config.toml
gain_aug_db = 10
tokenizer = "char"
encoder_rnn_width = 256
decoder_fused_qkv = true
decoder_bias = "all"
final_lr_fraction = 0.1
Rows from block 4 of the audio encoder, named by matrix and row number. Each number is 128 + 24 x the weight over its row's rms, rounded and kept within 0 to 255. All counts start at 0. Numbers have three digits each. After the name is the row's rms in percent of the matrix's.
# weight_hh_l0_reverse: LSTM recurrent weights, backward direction (gates i, f, g, o stacked) (encoder.rnn.1.rnn.weight_hh_l0_reverse, 1024x256), inputs 172-255
weight_hh_l0_reverse.664 115:153153135134134142123179149130135095111082135129120134132115084122155130173119144121138070098104185103106079155127107104102115129100132110136124125160151135141105120143151151110112157134098125146106052146131128104113110153158143135120128149091136146139
weight_hh_l0_reverse.665 091:109138121131129134132140114092089129102132134140113147151146132161150148128096117127147126147122114162131165154121109132180138147162137090115128092080132141122141137139084103132095124116158165162120134172163101166135119146161142112152130143099106080123
weight_hh_l0_reverse.666 085:124135169095141129144164147136110155124147145100179109120125152165109159161144123132152122089128155110110111111087155137143166114127113147137105142111154126116144113129130106098139112145103090124134135122126102181157096143170098101082131135118127117114
weight_hh_l0_reverse.667 105:120126128128113143102121082133166130134152137155087182116114118147149078148112152122109107168126120169140164171120136104085097111138115096102143109087122124121133144132144135125137127097150098118141133123132127091100110104118149170106167121171119145110
weight_hh_l0_reverse.668 095:101152136154117104170116144100120122206147094123107144118140119136097150120105145137088133089179140111172104124113155204157143136136104108112097140157114098125169154123125135121102091116124134117174178119118133153101161116114071155153128097170176124102
weight_hh_l0_reverse.669 108:112130174144147099120094137094107137132139126108090063104138075158081136114118146117107121087098089125128117135123114166093119183131175124155117134124137128119117107136139127142159116133131153129122132112127133149123159149173104108122107115099147162142
weight_hh_l0_reverse.670 093:111163134150103147140093088138114123136125148121110120115129142117150096134139096173106120116163170084127155097140100119157101132135144147176123169175131097162149084156146186131103131165110120129085118133075163144073114159124116125145108121101129155116
weight_hh_l0_reverse.671 100:098155087188149151188135128097162148092149128137102131131144125137143096105137093145097132138141106144129126148112134157140129089083120119132128123109108102133096124132120181110149126159149166131127162113112159147105094123130123146138120152134127119144
weight_hh_l0_reverse.672 091:132116130144135173132133118110115131161112120154133153121111136110154153109124122103112160132123101169161103159148145108142124111126106140059110136127133059096139118118118147102092163137117151162135125151143117091137104107149160138097130095143089116118
weight_hh_l0_reverse.673 096:153097166141124149078091112150130122127113085145083146102097090109103124151142117101079137123154099112161144161184116128150109117143130128129177145141105124156136164149086169146147092078087154134088119153121102128100166140174135097103132160138126103113
weight_hh_l0_reverse.674 104:129139135166080132134176162089145114147158116165157132098104138142093147108054133162119191144148143122109162139175137127137117144125113138105178098120143130082122154141120136183128146111143084113116137129144091130145129102094123083094107098117128090151
weight_hh_l0_reverse.675 090:121154137111132139146127119161130130143090111133149104174161126171144140113110117124109132132140099131121156086102102109155148136096106110157112134149123141117127107092138127143128131104114134140083200158165142079129124090145110104134115185109141140117
weight_hh_l0_reverse.676 097:107107163083157121159169152110137159107090099117145103174084121167137133117121153119149152164109152141120146146169135144161144115123132154141121114078131114120109131155139153096110099160157110154109137121170126132122122124138140115087107109118162113133
weight_hh_l0_reverse.677 092:134074140155110115151132055160162137138138155142124127129115139116107105135134125105161115153101135129147098085086133110141093138139120112149121161080144140137159094065158134074151153115105118156115148112121134143130129135129134135137143146101110122139
weight_hh_l0_reverse.678 090:153143137078165130145160108161158134092118095175094161115142146142172133109125125132135125103114152119090107169105147118126099123132127159123150081135126104134138115176141119079114126120141171125101098133161137134119121137195131139153136143109128129131
weight_hh_l0_reverse.679 098:133147109059157123130108127087130131136125157117121099093161113179148119097104121074131108117112100109135096108155138120109157104155144141159089098150147111131184071153157100130144130112124160170121114167144153140135119146126131128099143154156132094172
weight_hh_l0_reverse.680 097:108161129143134119139140120105117077131095117165114147146135097124126106152107130086090129125137091098151136169154097110089134139126095140124150097090140127113091133141097124133117119143128136157076122117151132127149141115109093117138142141133151132121
weight_hh_l0_reverse.681 103:135097122110099100160151105170178118104097128099146117132103150130149157147094142108139120150122124165088147140109119117145134090087115126143145145112145109132113139169114148129130140128151149134156157138136124114112114080157131147130133125138150170152
weight_hh_l0_reverse.682 099:155146168096166120081161117155135134111134170128139105172163127135141132119115141108144120158086111118104110112114159103139113177088104173173104069154166113143129113175131098132136124132134127128138129134145139132115126137157142137088149127121170136147
weight_hh_l0_reverse.683 101:118110107148127145094104130122138088092128115097140098099164118086146109150057114077153104167135111135128151174126152127092102108124116147131151160127137158112132128151089106161044097122180136116127148122149097145096155144153110108106144114110094122096
weight_hh_l0_reverse.684 087:162131159096148156117117131113071117137157169094114107139086116122180128117118163144149100116109164091106147108098118131126107153093128133135112141146184141136156149130144138104137139162120124125116132093117126092113095128139118131094113113134085138144
weight_hh_l0_reverse.685 093:082116106096162131160124151109137086124102137132117143107141152168108176123118160137135092137156142087123118112134151158105141132137105118167113092182143115118118101105133118125116105100095149150105116157115142167151201131102163108137111092131153129095
weight_hh_l0_reverse.686 113:103106109164131130121144096124145105135164141154073105124118105109129123107133144152171125126112118089133071092122166123140135165150113171177158099117132162134124111107120152150126122148165136082142109114153115161162169158152127133142154130132118121104
weight_hh_l0_reverse.687 077:148171118058120156144093141102130150110156111103123130100141121101127128112089090132124176109171062095118108114122151137130109122123124129109134155138088126120127166127092109113118125158138141114115126099067114134119144075136100178125116094130112118090
weight_hh_l0_reverse.688 100:111105147130135140144145102132141112101078140098109139152120119107111154110136114117153124115129179102152111128128114115137153099106128136144115134118145170160140096099181134074113174122100147159102151130121159099146104117114152104136127151093171122160
weight_hh_l0_reverse.689 106:163095134146147137135145122099127106083114169143124132193120099146133154126125112124176113103114136110120115079126146144150146148107112139141111149107206130166134096142108120152102165120160115132129095148166128122142116149143162171146120153110091097125
weight_hh_l0_reverse.690 091:132113106083134118160101134125112123116118144127123151140083167121161104093163177132123141123136170159118117155086120151110118128107088111133158147117138101140110139080103146156125095150110161114109093097154147092117093134115167110154155169135127122112
weight_hh_l0_reverse.691 101:131125122090161141146070111166137141122129117121110112127131133112133150135144110092143103128130132112077103129099157098118109100116108083157138128149130138152156133065138153098098148145116163147110179139111118110078131135093154103153156094145124088149
weight_hh_l0_reverse.692 094:115094160138103124130133107101154119092118139099146101124160110109126124131127130114123166118126133099146126142154132120123119088081115102125093125114163126096183092136129131119140166153172142130114155081158177104158092073132116134126122127163113124100
weight_hh_l0_reverse.693 107:138117102161133101126117127079158106107090154127110192138119124162120177128080119131150130126137074175130150118176136162131132148131132121167127148095153142078136116121071133145170098175129129143121159098142140129117166169136158110109106136127129094112
weight_hh_l0_reverse.694 099:129139129112123135131107093128080147108111175114110114149131162149158159121121136124162119135180125116134146100115148168129141108165130163171100135097153144143165118101140140129114133154153186133090116121140115128110140122125122155106121118146125108080
weight_hh_l0_reverse.695 107:115149142090101126148152117190146095107184132120114150130117128134141151154095146136145136102121095141095137107102136129150129142125103080149142159122143132142142150125099114127125101089158120090137134088091134210191167152171104105112127104107111173129
weight_hh_l0_reverse.696 093:143160143135134101085102149080090125169125130098101136097150123095150113124117126127107134147113111152147166144130162155109134157114131116104127140088103133120145167132142059144159100160128144110137158135128134170146122093147087103103130114105160151143
weight_hh_l0_reverse.697 093:125130158174085124142126150106120112156072105146105099105096137102127134161124064138129157138069104141186138145143160115094149160118154168095152138124095173091103127114120096116131101090157128112159135129094116162110143121101093150126120142138138125130
weight_hh_l0_reverse.698 097:146119137096156137138163108142147107100086097146093121156128163109133121074071132089151156148147142157100070119141120142168111123117135157146116144095158096165113110125132108106110137113115150148093143128169123111140133129143141098101155140157121160175
weight_hh_l0_reverse.699 116:152148147145151127111156133103138100150142122103148143156098172086142144110155170131167127079123141128166121100128150154117161138151085171145139149185147152127122120144106130105150141144180125113146131113109129161152110181100119153166129152090150127122
weight_hh_l0_reverse.700 087:108103120132143108136099167149114161138123150136152090128105139127131103150122090148146081140136142087112156082106119077152158128181149148124094138110111116155141109158177154110108161096145102127148147142105117112131114158113116121115164101159108143154
weight_hh_l0_reverse.701 087:125120104119154141149109113150132141098083119143107113151077139120106115095096138126112117145130148109114121140127133139164122106124160185112129121155132154140097132139141142096123158179055111172104114156110141109130108121121138160167114105145130100107
weight_hh_l0_reverse.702 113:119088100109117110144111110134162128133115135089139117123106172106114140137150103124151113111157121095138166084119090138143098110124102146144138142150129107150128095135116139100113169140121134168126133134119118155103095148077145120144151153126086147144
weight_hh_l0_reverse.703 114:116093111140082095124111155155141109152159109140103142113087163079127104110132128147114120126108117140178166140133161096102142093137154109098130145161086120127144163142137106118114127096143123126143139143090180126113135127129107131159143158153107117102
weight_hh_l0_reverse.704 109:194111120141098113087092139164080133142153167100119123149144128121108101119161106122124114104160085120116138146144129079109088119128137132118099098074106118147124142140140128145120130095144110110113060107143126152138098126141138157113170095169139092106
weight_hh_l0_reverse.705 084:146068114107133127124137126173111113104133157125115168164124145128175099133149171135185106153141161145090114145096123096126063162148130115144086100124177177170159106170150138108140141117148128136151128142123123101148091158127118161122144169144119131123
weight_hh_l0_reverse.706 093:108117090127152165116150130124129171104150129118135128161172113137137122162156089138126108142122203110139147117127097139152125109151130113139122143118115117112122135140145113152146129132096180127132109175137135143128115190156150125133136132090151093118
weight_hh_l0_reverse.707 090:120110133125134140129116116146111160126100196110155163102112118177154059153142125122155122125133101087110087107140117142124160147101124101158130114145158133176134125110112158133150165166126116118137114124138144121135130136123128158085067143153111105132
weight_hh_l0_reverse.708 102:134137097118132131150102109144100180116138126112124159144133135147119131101152118150153135191123138140099136139144118116144110099131101180158095122063134142107132148105101088149121102169134121090120146177137105164131135151211139106124141091160156119133
weight_hh_l0_reverse.709 119:185130166121138091087135125126134165150144156095099102135134131088109150107104096130158078092077130074098105111069161110113092149126144139145096111157144135190120120112150125126131100161124094082124124103145158135104146162149121147118137094137145138181
weight_hh_l0_reverse.710 105:140148131095124117137103141140138142122114110118122078114102146091146084176160082140126124102100121093131130100086111159170113114129104111161184147166096113155148094131132183088151151111103130141097126145094168103141081136100131161165137159170105113124
weight_hh_l0_reverse.711 105:112130114095132101121161131145108183129122114140101176136134132154149135143132115103133159119070143112117138094093119122148159136159117138126134140162137187126133181127131108103133115134134122118121109131100158121108154141109096142142098109094064120152
weight_hh_l0_reverse.712 094:155101114132143141121136105087132109105132136110159182186102115128159166171153143123153153134125154106098133118124155109145128084105122122122088115120165144136136085146122146153079163154164147165099134155159125110077104113124161152125079124147086076146
weight_hh_l0_reverse.713 101:137154110126127113107111121120147108086151123127129215149102078164145122123112142079142063129113121127128160109162144127125139118152129135110087125103100111131199143118105072155175126140137124109117101150153167129102065088139141123057144138159126069101
weight_hh_l0_reverse.714 104:137134113120190074154138151134156132096113095132129097143138099117118132134122116128099091059132140124117139125145111132104118110083118153112105136148143146105114138087147149155117108149147136132078177128138126131156065127110107105114138141120137146085
weight_hh_l0_reverse.715 087:138144131137101108096100193112118149119108097071116123152169118158099122139085079165125142130085145129142101134131130137106106092153160131149125170156143094142138142144115105089110124144092123133139104149141132137120103120110114167080130112100147156153
weight_hh_l0_reverse.716 092:103148127128120163161146096099125124072121145144124095158120140142184113140161133135147104139087168119110098122113137157126120113119104112182128140142115120119098086158167143117065167165149154168112111182140135097107115143151175096121118154164098150135
weight_hh_l0_reverse.717 107:137116140136170091110144082147129177135139152160096124150145171171138142142123124109159130108132123070107113096135145147123133105110161110139112130124108182125103148085126133140130139106093113107138124114142133130130138167169123133053169105125100135162
weight_hh_l0_reverse.718 088:107180105149149082105113101114088106115151129170111157135153115144093116130116137118107147137125114144107111091108142144116133123131159142117137094106112150076117142117112101142137092126132151114158158134133134131145158113149113110140141157093116162105
weight_hh_l0_reverse.719 103:130120129145134091081096124117138123133127158115149118094105113108139097195113161120122147135114091119139061118114154113120110128105152151119104134079108116168090145107127069153150087134137118105135118132070133150102126143150134169130163120159098141168
weight_hh_l0_reverse.720 093:121126118109095125092077130105116137173132097158119145090152126117156111132126145129112133118122115138146140102096120125124100115138151177116129094160128124110122126137124163162121083115135128118115115122112102126153156111158105122174131102110118167122
weight_hh_l0_reverse.721 088:150138110142107102069114127105156124113126103166104175149095094158102126130099105118077144135154119153128167157110107123126114098142147133075130149145149133092107129185117114159147117116105119126123164159156101125148130110129132081126100120123139143099
weight_hh_l0_reverse.722 111:182093136151100143142114123099129103087140124145093146128123157137124121162158130147171129168133136105132115156151120124137095111112110126112100105129150162128131124164143107197113125137161147143132124139117084152121127132133138145107156149094126091071
weight_hh_l0_reverse.723 096:116096120105112122125107160094118149130095120162144124125133177195124116103135125154133134127109147121114171090148120121119126119134165117136147134168129181151133111108155102101123126130130113123096136080146092141094109154100137150135153156140146148114
weight_hh_l0_reverse.724 102:130149115107116127155156104103084129132128129154123136132142110152153120105117117127113121105169105167141081154153125155074100141112152150071126120134143126144135103090129125127073129111133179120090162153135100168144129106144136094121158125078168105119
weight_hh_l0_reverse.725 104:139132118147136147153125106107131117088093173107143121121137136107127142123143161122155127122089143160137127102160124125100121144080103158144135132174157153146145072094107107167153154156114114115135084131154155134151127111120159126134136155070131109147
weight_hh_l0_reverse.726 096:101141137127125103112097094125106116116146125116139137139118130122126088158109158153115108086087105090150110110130079122131132115138179123123171092162147099170097141119099134133158093110100094102129128115126173122129136114142120157141111140111102150157
weight_hh_l0_reverse.727 098:140149136165093126159094158103101124129156138167132166099157136124111146117109140164125141148136100160156119143112130124135132100115116111148129083111088148137144146113124112125097108121154145121160124106111112167104157127127102182170140108144132126122
weight_hh_l0_reverse.728 101:115144162104102073094122135135110144106149143135120083096173121163102113114155114170117098134091128116136136126108121112118118104150101096105144100109096144150102091110125118112110175130102118120131113134120133110109134158142125109122163138142142147133
weight_hh_l0_reverse.729 092:150114125153142106124119074147146166113156135133155138131097121151134108134138114156144116131128138058106094135119101117094117171126115076106131108110087163168135119104128152122088192132140152107092107105151164114131140109145148121123154136137136117119
weight_hh_l0_reverse.730 094:165141144090134168155105128120172096095142206119152119166100108122118142144124160123155104065126131105120122070143154125145120127102128123107142131118170130193152113145150123117102118123072167123153128155151154108121127125109132139101088182134126151109
weight_hh_l0_reverse.731 103:085137099129101139144092115126152111118131123157124155090116118157117116140124091121121183202136113127193134136115092129127130105114166110111110151103099135110105165107122149153143103091108139138117143141143105143102133151150128083086098116123151136115
weight_hh_l0_reverse.732 107:140147106121151141089152130116143174117154183075109128128156099111125157160103095114140108091110135106082090108122131126128106134105142131096108098136132121132127144143147117144168067129116114079143151183094128149136133142131144107113131087110085117143
weight_hh_l0_reverse.733 091:152117126109119159128179141117130125106093149101119092139104154112110142147139103124183147109105130101091132115150194133161092117144109123127127138137147112111121109210128108119130186131156121137166105057096137131184128127134127126145101106112113107104
weight_hh_l0_reverse.734 092:167081144105130177145112117118097102129098160118101137149123171167135134151128142154146097146128085121127125126098136120161151144154106085122118101116116127107135091125132181134098145165140097123104112132122090135126140127151153150136114124139100087147
weight_hh_l0_reverse.735 089:129157130130112149116083153134092081140140126132147131140137085140169107092156153141103164168150119146164085124108127103115089134161157115096146157117103097069119193135118118163189121143152151096119119123156133126119131155143139111128147147147163101112
weight_hh_l0_reverse.736 114:102104157101099132142145127179175141118116128085116137125098108159119160148083110098169149131141123114113124128171157107153152113108088116178107112137165143065130135122078143137115133126145123139140143146148123088150169116083117161120125147114087107091
weight_hh_l0_reverse.737 093:133055132138151160181097111080136101119103133127080156123100114144099156154158147135125140140183135112128121116155138121100120138158124143092112116119118135152128166117108147140179089119115134145133154103088120223139164109076119145174153113158112145084