config.yaml
vocab_size: 32
encoder_activation: "gelu"
encoder_stem: "single"
decoder_mlp_ratio: 6
decoder_parallel_block: false
adamw_weight_decay_other_params: 0
Rows from block 5 of the audio encoder, named by matrix and row number. Each number is 200 + 30 x the weight over its row's rms, rounded and kept within 0 to 999. All counts start at 0. After the name is the row's rms in percent of the matrix's.
# weight_ih_l0: LSTM input weights (gates i, f, g, o stacked) (encoder.rnn.2.rnn.weight_ih_l0, 1024x512), inputs 74-147
weight_ih_l0.884,097,197,205,188,192,171,216,225,238,178,227,212,238,189,242,161,189,192,208,158,178,144,203,180,235,192,187,222,204,218,136,199,182,248,147,200,233,199,188,146,199,212,219,199,159,142,194,199,237,173,233,197,140,209,193,221,251,152,158,192,165,193,218,208,161,201,232,175,153,179,238,208,214,189,193
weight_ih_l0.885,100,224,229,181,244,197,176,253,172,190,188,210,245,210,171,210,138,216,144,255,183,218,178,216,182,226,172,214,231,132,197,182,139,175,232,217,218,237,229,227,218,222,180,231,198,206,241,161,176,235,182,218,186,171,194,211,211,214,189,223,200,153,222,208,169,216,197,187,265,174,249,182,194,194,212
weight_ih_l0.886,090,207,184,128,194,154,193,253,244,222,199,235,216,203,172,192,200,201,195,247,165,206,148,162,217,140,135,196,222,228,213,182,180,214,168,175,232,277,217,255,137,245,208,236,177,205,154,190,149,246,196,207,168,207,169,205,203,235,172,175,224,154,220,205,141,170,202,156,193,213,213,218,191,239,237
weight_ih_l0.887,103,246,190,162,242,135,210,172,196,192,217,275,208,179,177,209,249,153,223,190,227,261,255,188,251,196,142,187,192,189,234,177,218,190,188,231,193,202,209,214,176,270,211,189,202,166,159,227,216,163,154,228,176,233,213,121,144,166,179,177,176,136,222,208,209,184,218,231,184,202,169,192,223,237,179
weight_ih_l0.888,092,206,158,194,215,229,188,261,192,184,182,215,189,154,186,145,168,183,238,176,211,196,174,143,156,222,140,229,142,205,136,167,207,155,212,214,228,206,205,211,175,208,233,227,220,219,141,191,239,214,198,204,220,158,138,205,194,229,184,222,227,207,200,154,171,203,205,226,185,189,191,213,229,254,214
weight_ih_l0.889,107,191,220,256,180,191,191,199,179,183,207,189,200,163,142,215,165,252,190,186,209,214,180,187,183,220,204,173,235,187,147,174,203,207,236,110,180,228,198,170,196,172,229,213,203,129,197,139,186,195,196,211,220,227,216,223,253,198,237,217,191,194,174,221,218,227,179,196,173,205,215,227,181,193,180
weight_ih_l0.890,098,198,226,200,190,184,182,246,214,189,222,192,165,172,201,226,213,201,164,174,201,196,215,184,193,233,178,202,198,229,183,199,199,229,194,201,216,177,213,142,172,212,206,196,164,248,175,192,242,238,199,217,187,228,268,109,223,214,190,146,206,180,194,197,168,179,172,188,209,191,222,212,185,186,190
weight_ih_l0.891,106,169,216,203,220,211,141,227,190,178,203,202,162,216,169,214,188,152,271,217,205,203,269,186,187,205,221,248,237,145,208,224,188,209,194,166,173,203,240,145,236,183,181,183,257,219,231,201,151,229,187,159,222,186,193,216,166,214,269,216,225,190,157,214,177,162,234,192,205,179,212,170,170,200,235
weight_ih_l0.892,103,199,166,141,215,150,160,173,202,226,159,168,218,190,194,226,239,209,196,240,224,170,218,179,249,212,143,223,147,247,174,168,253,154,224,225,200,211,179,206,210,196,178,223,201,273,191,256,172,213,227,232,137,172,203,192,226,206,223,230,191,291,260,203,165,216,226,196,235,155,166,161,262,163,187
weight_ih_l0.893,104,196,256,223,154,217,175,182,201,230,211,196,241,206,149,169,199,164,169,168,192,155,150,180,243,212,248,179,206,162,180,192,175,133,153,202,216,226,204,141,230,249,145,229,206,176,202,211,226,203,191,237,187,223,163,270,245,197,226,235,172,238,192,190,184,169,211,203,206,204,181,240,221,204,181
weight_ih_l0.894,104,218,196,154,223,176,206,189,174,228,221,236,194,210,181,239,190,186,190,142,190,226,239,205,167,192,186,188,157,180,264,218,212,160,171,220,209,187,216,249,150,185,208,155,197,158,227,210,183,231,137,149,181,201,219,142,245,246,196,225,219,187,251,191,206,175,166,160,223,210,230,167,180,215,156
weight_ih_l0.895,100,177,177,288,223,224,205,210,177,178,228,167,173,267,236,215,228,199,195,174,184,211,209,220,198,164,225,246,191,257,179,230,209,297,214,227,231,190,180,230,221,181,228,215,199,203,171,158,240,179,225,199,245,220,222,244,206,206,190,177,208,213,195,202,252,213,179,174,193,178,168,228,228,214,195
weight_ih_l0.896,091,139,185,202,210,254,216,254,208,226,197,265,195,210,167,178,195,164,187,198,165,174,196,261,218,206,182,172,187,190,234,162,195,207,190,217,207,258,223,192,146,252,167,225,163,144,243,167,220,191,156,238,202,159,186,247,179,217,205,149,194,169,225,179,174,195,204,203,236,188,194,182,221,192,194
weight_ih_l0.897,104,253,207,145,160,184,196,249,215,161,236,269,211,192,189,200,251,203,212,146,207,210,229,174,204,220,137,196,174,163,219,200,237,189,139,226,224,137,183,175,221,224,188,162,157,175,170,201,249,198,217,192,196,200,169,164,136,221,172,224,157,179,211,155,255,156,139,195,195,235,215,196,176,168,181
weight_ih_l0.898,100,197,183,163,176,182,218,169,196,236,191,196,201,176,194,196,227,206,186,199,216,195,180,153,175,200,203,147,195,234,269,150,160,182,203,240,182,173,170,232,195,171,192,160,182,204,143,197,190,218,210,189,167,207,258,155,188,193,212,205,261,220,222,233,216,195,149,220,213,234,169,206,196,151,206
weight_ih_l0.899,095,204,198,171,236,198,222,242,198,182,207,215,209,161,218,186,125,209,217,212,197,202,209,155,173,231,157,193,218,187,215,208,193,191,225,195,147,248,172,224,209,163,167,223,209,187,158,234,211,181,210,114,177,230,195,211,149,213,169,196,235,173,240,233,163,242,231,243,248,190,205,251,171,188,225
weight_ih_l0.900,098,168,178,219,204,239,242,217,196,155,244,191,191,225,236,195,230,200,190,182,182,162,172,219,179,216,222,228,243,183,195,241,258,238,157,227,228,200,163,215,188,228,253,225,174,192,166,147,206,186,282,247,224,239,192,199,226,203,116,179,209,192,207,176,182,207,226,198,204,256,167,195,147,245,190
weight_ih_l0.901,106,165,266,188,212,189,177,224,247,223,234,240,158,128,250,226,201,230,211,207,205,197,200,201,159,170,183,182,162,239,268,207,202,208,180,146,237,202,158,229,170,217,210,206,217,239,186,217,106,235,176,170,192,194,209,141,239,199,196,214,204,184,208,203,184,197,193,244,201,217,234,197,180,213,189
weight_ih_l0.902,088,177,191,217,180,186,140,221,202,246,199,200,205,189,206,175,181,224,225,209,204,235,210,223,167,166,275,156,184,200,237,193,266,183,199,187,226,219,201,202,175,128,184,248,199,210,182,159,218,168,188,208,198,149,186,208,164,239,197,219,208,235,192,192,224,178,187,188,252,238,237,225,191,181,229
weight_ih_l0.903,108,221,186,220,207,226,201,225,194,209,231,251,194,210,253,204,193,192,150,153,228,201,159,184,229,237,193,218,210,219,173,162,168,222,272,210,174,218,197,153,245,230,234,194,190,196,225,173,207,186,243,219,172,209,168,202,237,155,191,190,170,211,177,209,232,159,195,189,213,213,122,229,165,167,206
weight_ih_l0.904,102,209,196,248,197,160,245,178,181,176,140,208,230,182,240,221,203,214,200,264,173,204,229,193,228,212,222,198,224,197,172,207,181,166,193,269,207,254,219,287,177,171,159,174,197,151,193,216,161,191,187,189,197,202,184,246,205,187,217,175,223,134,162,254,190,238,204,267,219,206,220,220,241,182,225
weight_ih_l0.905,093,212,181,215,201,191,211,164,179,163,166,232,206,169,231,203,193,226,187,207,202,187,188,229,168,170,147,244,205,181,244,157,229,227,204,168,199,155,189,225,254,148,215,193,188,204,195,134,194,167,214,175,187,150,153,197,196,205,246,217,174,215,166,209,303,174,240,213,184,169,160,190,214,194,217
weight_ih_l0.906,103,196,169,205,177,196,175,227,225,196,161,221,223,244,274,196,168,122,174,222,194,190,204,184,136,225,215,159,264,207,140,189,199,230,198,213,243,183,124,214,211,171,199,227,220,212,140,165,228,217,165,205,191,234,230,186,243,231,202,228,236,182,254,192,239,172,178,231,175,229,188,188,157,173,207
weight_ih_l0.907,091,192,212,238,163,219,221,198,204,212,206,201,179,193,240,198,204,199,186,201,224,174,157,203,206,256,169,186,244,156,202,216,156,204,196,216,220,249,193,195,151,226,209,209,235,188,191,178,222,191,200,193,183,198,183,205,222,172,213,208,187,272,173,183,224,195,180,184,197,166,198,180,157,148,226
weight_ih_l0.908,094,149,205,172,247,172,219,295,191,189,247,265,155,174,213,191,142,173,204,143,233,192,192,181,186,218,143,153,184,210,201,224,152,200,185,249,199,255,229,157,217,199,231,194,199,185,157,245,195,198,182,169,235,223,207,187,194,231,157,212,221,114,294,194,164,207,229,249,169,222,195,180,186,199,158
weight_ih_l0.909,099,251,187,210,180,206,203,173,155,207,196,209,280,210,164,179,224,211,196,202,259,202,194,248,261,251,182,193,274,193,245,235,183,218,193,198,199,224,226,179,189,204,173,246,158,204,223,201,201,225,184,220,213,212,157,153,210,202,193,186,207,193,198,233,233,159,148,210,192,233,184,156,222,223,239
weight_ih_l0.910,097,231,210,162,222,195,182,242,244,213,224,222,217,158,215,232,225,190,227,168,215,165,235,235,187,237,165,177,245,159,195,162,161,210,197,178,184,198,208,162,179,224,206,225,183,128,206,239,225,152,206,115,192,204,182,169,217,265,157,196,194,205,277,243,212,202,146,233,181,286,243,179,224,202,191
weight_ih_l0.911,105,171,184,168,189,182,192,218,223,223,255,175,182,180,266,218,205,151,183,157,237,155,180,226,147,141,155,120,224,185,187,168,189,204,237,256,234,178,230,210,243,191,202,231,164,200,296,226,214,175,167,184,212,183,217,193,205,241,167,200,225,164,235,223,228,157,191,197,183,213,184,186,125,228,190
weight_ih_l0.912,097,228,241,233,135,126,254,208,160,179,207,212,214,220,155,179,182,232,178,208,173,232,196,221,217,176,242,225,163,209,133,211,183,166,173,199,162,180,203,159,197,206,148,186,240,187,175,152,176,174,174,190,167,222,256,212,250,177,237,211,173,148,203,216,226,180,177,229,214,247,150,233,203,155,167
weight_ih_l0.913,100,154,187,167,251,170,219,214,164,198,219,229,244,201,236,239,180,201,218,212,188,132,186,202,171,149,208,169,216,202,216,222,224,194,215,208,221,210,202,232,171,205,162,177,298,205,174,192,179,207,247,190,191,164,193,138,154,196,249,183,244,154,194,221,201,161,205,204,225,180,247,221,211,173,209
weight_ih_l0.914,095,127,195,176,228,183,165,236,179,175,216,201,237,175,196,182,183,224,207,194,237,207,203,204,195,208,152,194,176,230,179,193,210,204,169,198,186,245,237,192,192,228,195,156,222,202,194,233,176,232,196,248,232,214,236,184,236,203,228,227,213,186,185,243,188,200,195,221,187,195,203,220,217,227,204
weight_ih_l0.915,104,184,179,157,260,189,230,209,220,197,217,235,178,250,183,185,222,175,225,169,181,152,224,203,184,191,177,158,203,190,178,144,199,182,212,195,217,168,244,187,166,174,203,204,142,224,165,238,226,216,162,197,205,228,234,219,138,183,164,197,160,218,230,144,212,183,204,190,158,203,221,209,150,184,149
weight_ih_l0.916,098,181,211,205,213,203,165,226,158,199,219,156,190,221,217,184,215,236,197,165,231,199,222,147,182,182,210,176,150,133,199,172,163,187,176,163,213,148,172,201,152,161,187,188,212,266,213,184,213,226,240,240,226,188,226,230,186,228,235,257,234,212,183,223,226,207,167,255,249,204,218,180,229,177,212
weight_ih_l0.917,093,223,208,190,194,148,238,211,229,188,205,194,180,189,138,176,195,146,227,228,234,196,242,179,204,166,238,206,203,224,198,220,193,216,222,210,220,189,219,210,219,183,224,226,229,243,207,231,155,259,225,182,188,170,155,188,182,181,181,214,210,214,215,194,152,225,197,196,245,182,237,183,263,175,221
weight_ih_l0.918,091,160,229,210,193,195,200,198,170,161,169,187,215,253,147,202,235,200,194,260,184,166,233,210,218,196,178,210,226,184,224,169,222,192,210,225,193,150,155,269,214,155,169,171,175,215,202,207,182,226,243,193,205,203,201,214,189,223,253,236,180,186,173,189,222,224,162,197,189,195,177,123,205,228,219
weight_ih_l0.919,090,180,192,188,164,159,189,234,208,209,230,167,231,248,148,187,207,155,217,209,167,192,198,157,189,190,158,151,205,162,201,186,206,202,154,219,228,197,191,162,132,201,184,229,166,229,209,189,184,176,161,185,220,223,237,210,198,166,216,243,217,255,194,142,158,237,172,186,258,162,225,220,154,188,152
weight_ih_l0.920,106,180,224,213,190,192,180,199,200,234,224,242,170,214,189,219,161,252,165,194,162,195,165,252,110,192,188,186,189,161,231,143,226,214,181,147,229,221,211,200,212,180,182,161,209,221,187,221,250,151,219,167,165,186,189,189,231,213,159,172,242,219,210,235,176,197,159,254,194,220,169,167,167,251,256
weight_ih_l0.921,103,236,181,181,187,222,253,177,197,170,138,164,249,244,179,205,203,168,189,224,182,213,173,183,186,187,167,214,186,175,230,214,169,153,210,167,140,181,171,196,215,194,180,201,202,244,194,168,103,240,188,215,218,176,191,206,173,206,238,210,279,198,177,206,213,234,228,209,208,208,259,234,218,198,230
weight_ih_l0.922,095,213,195,158,186,235,177,216,212,217,207,235,208,204,186,202,246,174,201,228,191,180,128,201,210,190,209,177,244,244,197,199,200,198,170,194,258,209,186,216,217,194,157,250,190,228,157,207,179,163,161,166,133,162,200,215,214,212,139,162,209,189,225,200,233,208,203,200,212,215,183,181,186,217,175
weight_ih_l0.923,100,262,197,187,223,175,147,181,210,243,165,208,206,156,141,187,196,229,228,192,253,195,165,206,252,246,160,232,232,209,228,240,142,176,198,191,131,235,221,189,210,225,186,163,230,231,254,238,221,143,230,253,175,190,234,183,204,215,225,231,164,187,216,198,204,194,189,223,253,179,207,173,220,233,216
weight_ih_l0.924,095,117,208,179,232,156,188,226,229,217,243,227,188,203,196,190,202,198,234,173,147,156,193,179,215,166,231,192,196,172,168,147,236,199,154,230,261,232,177,171,183,218,213,212,212,188,208,228,232,164,197,176,231,217,194,152,204,172,191,174,180,233,257,141,191,218,173,183,219,199,222,192,135,143,167
weight_ih_l0.925,102,276,157,153,170,214,219,224,266,191,210,204,219,277,179,197,181,163,143,165,210,232,155,155,226,238,218,237,171,224,181,226,234,101,184,246,209,234,191,192,182,229,173,207,195,200,216,224,201,183,200,219,207,190,178,221,170,175,166,232,269,196,182,185,183,181,175,171,233,134,221,187,204,198,226
weight_ih_l0.926,101,254,219,198,225,209,177,206,213,219,197,212,200,210,162,245,149,203,166,208,184,184,214,197,223,195,208,225,222,180,179,177,176,147,195,188,190,247,201,192,181,299,190,155,213,159,247,224,212,187,196,191,174,235,176,183,167,177,233,214,159,143,153,196,245,204,191,214,223,207,218,262,210,247,245
weight_ih_l0.927,094,212,186,161,191,189,181,230,178,204,164,255,191,200,179,231,179,206,217,223,180,178,189,178,166,188,188,167,230,149,206,211,177,195,206,224,174,252,168,206,208,204,142,207,211,153,176,226,120,212,177,176,177,212,223,200,205,220,217,222,216,189,204,207,169,148,161,211,249,189,237,208,201,170,156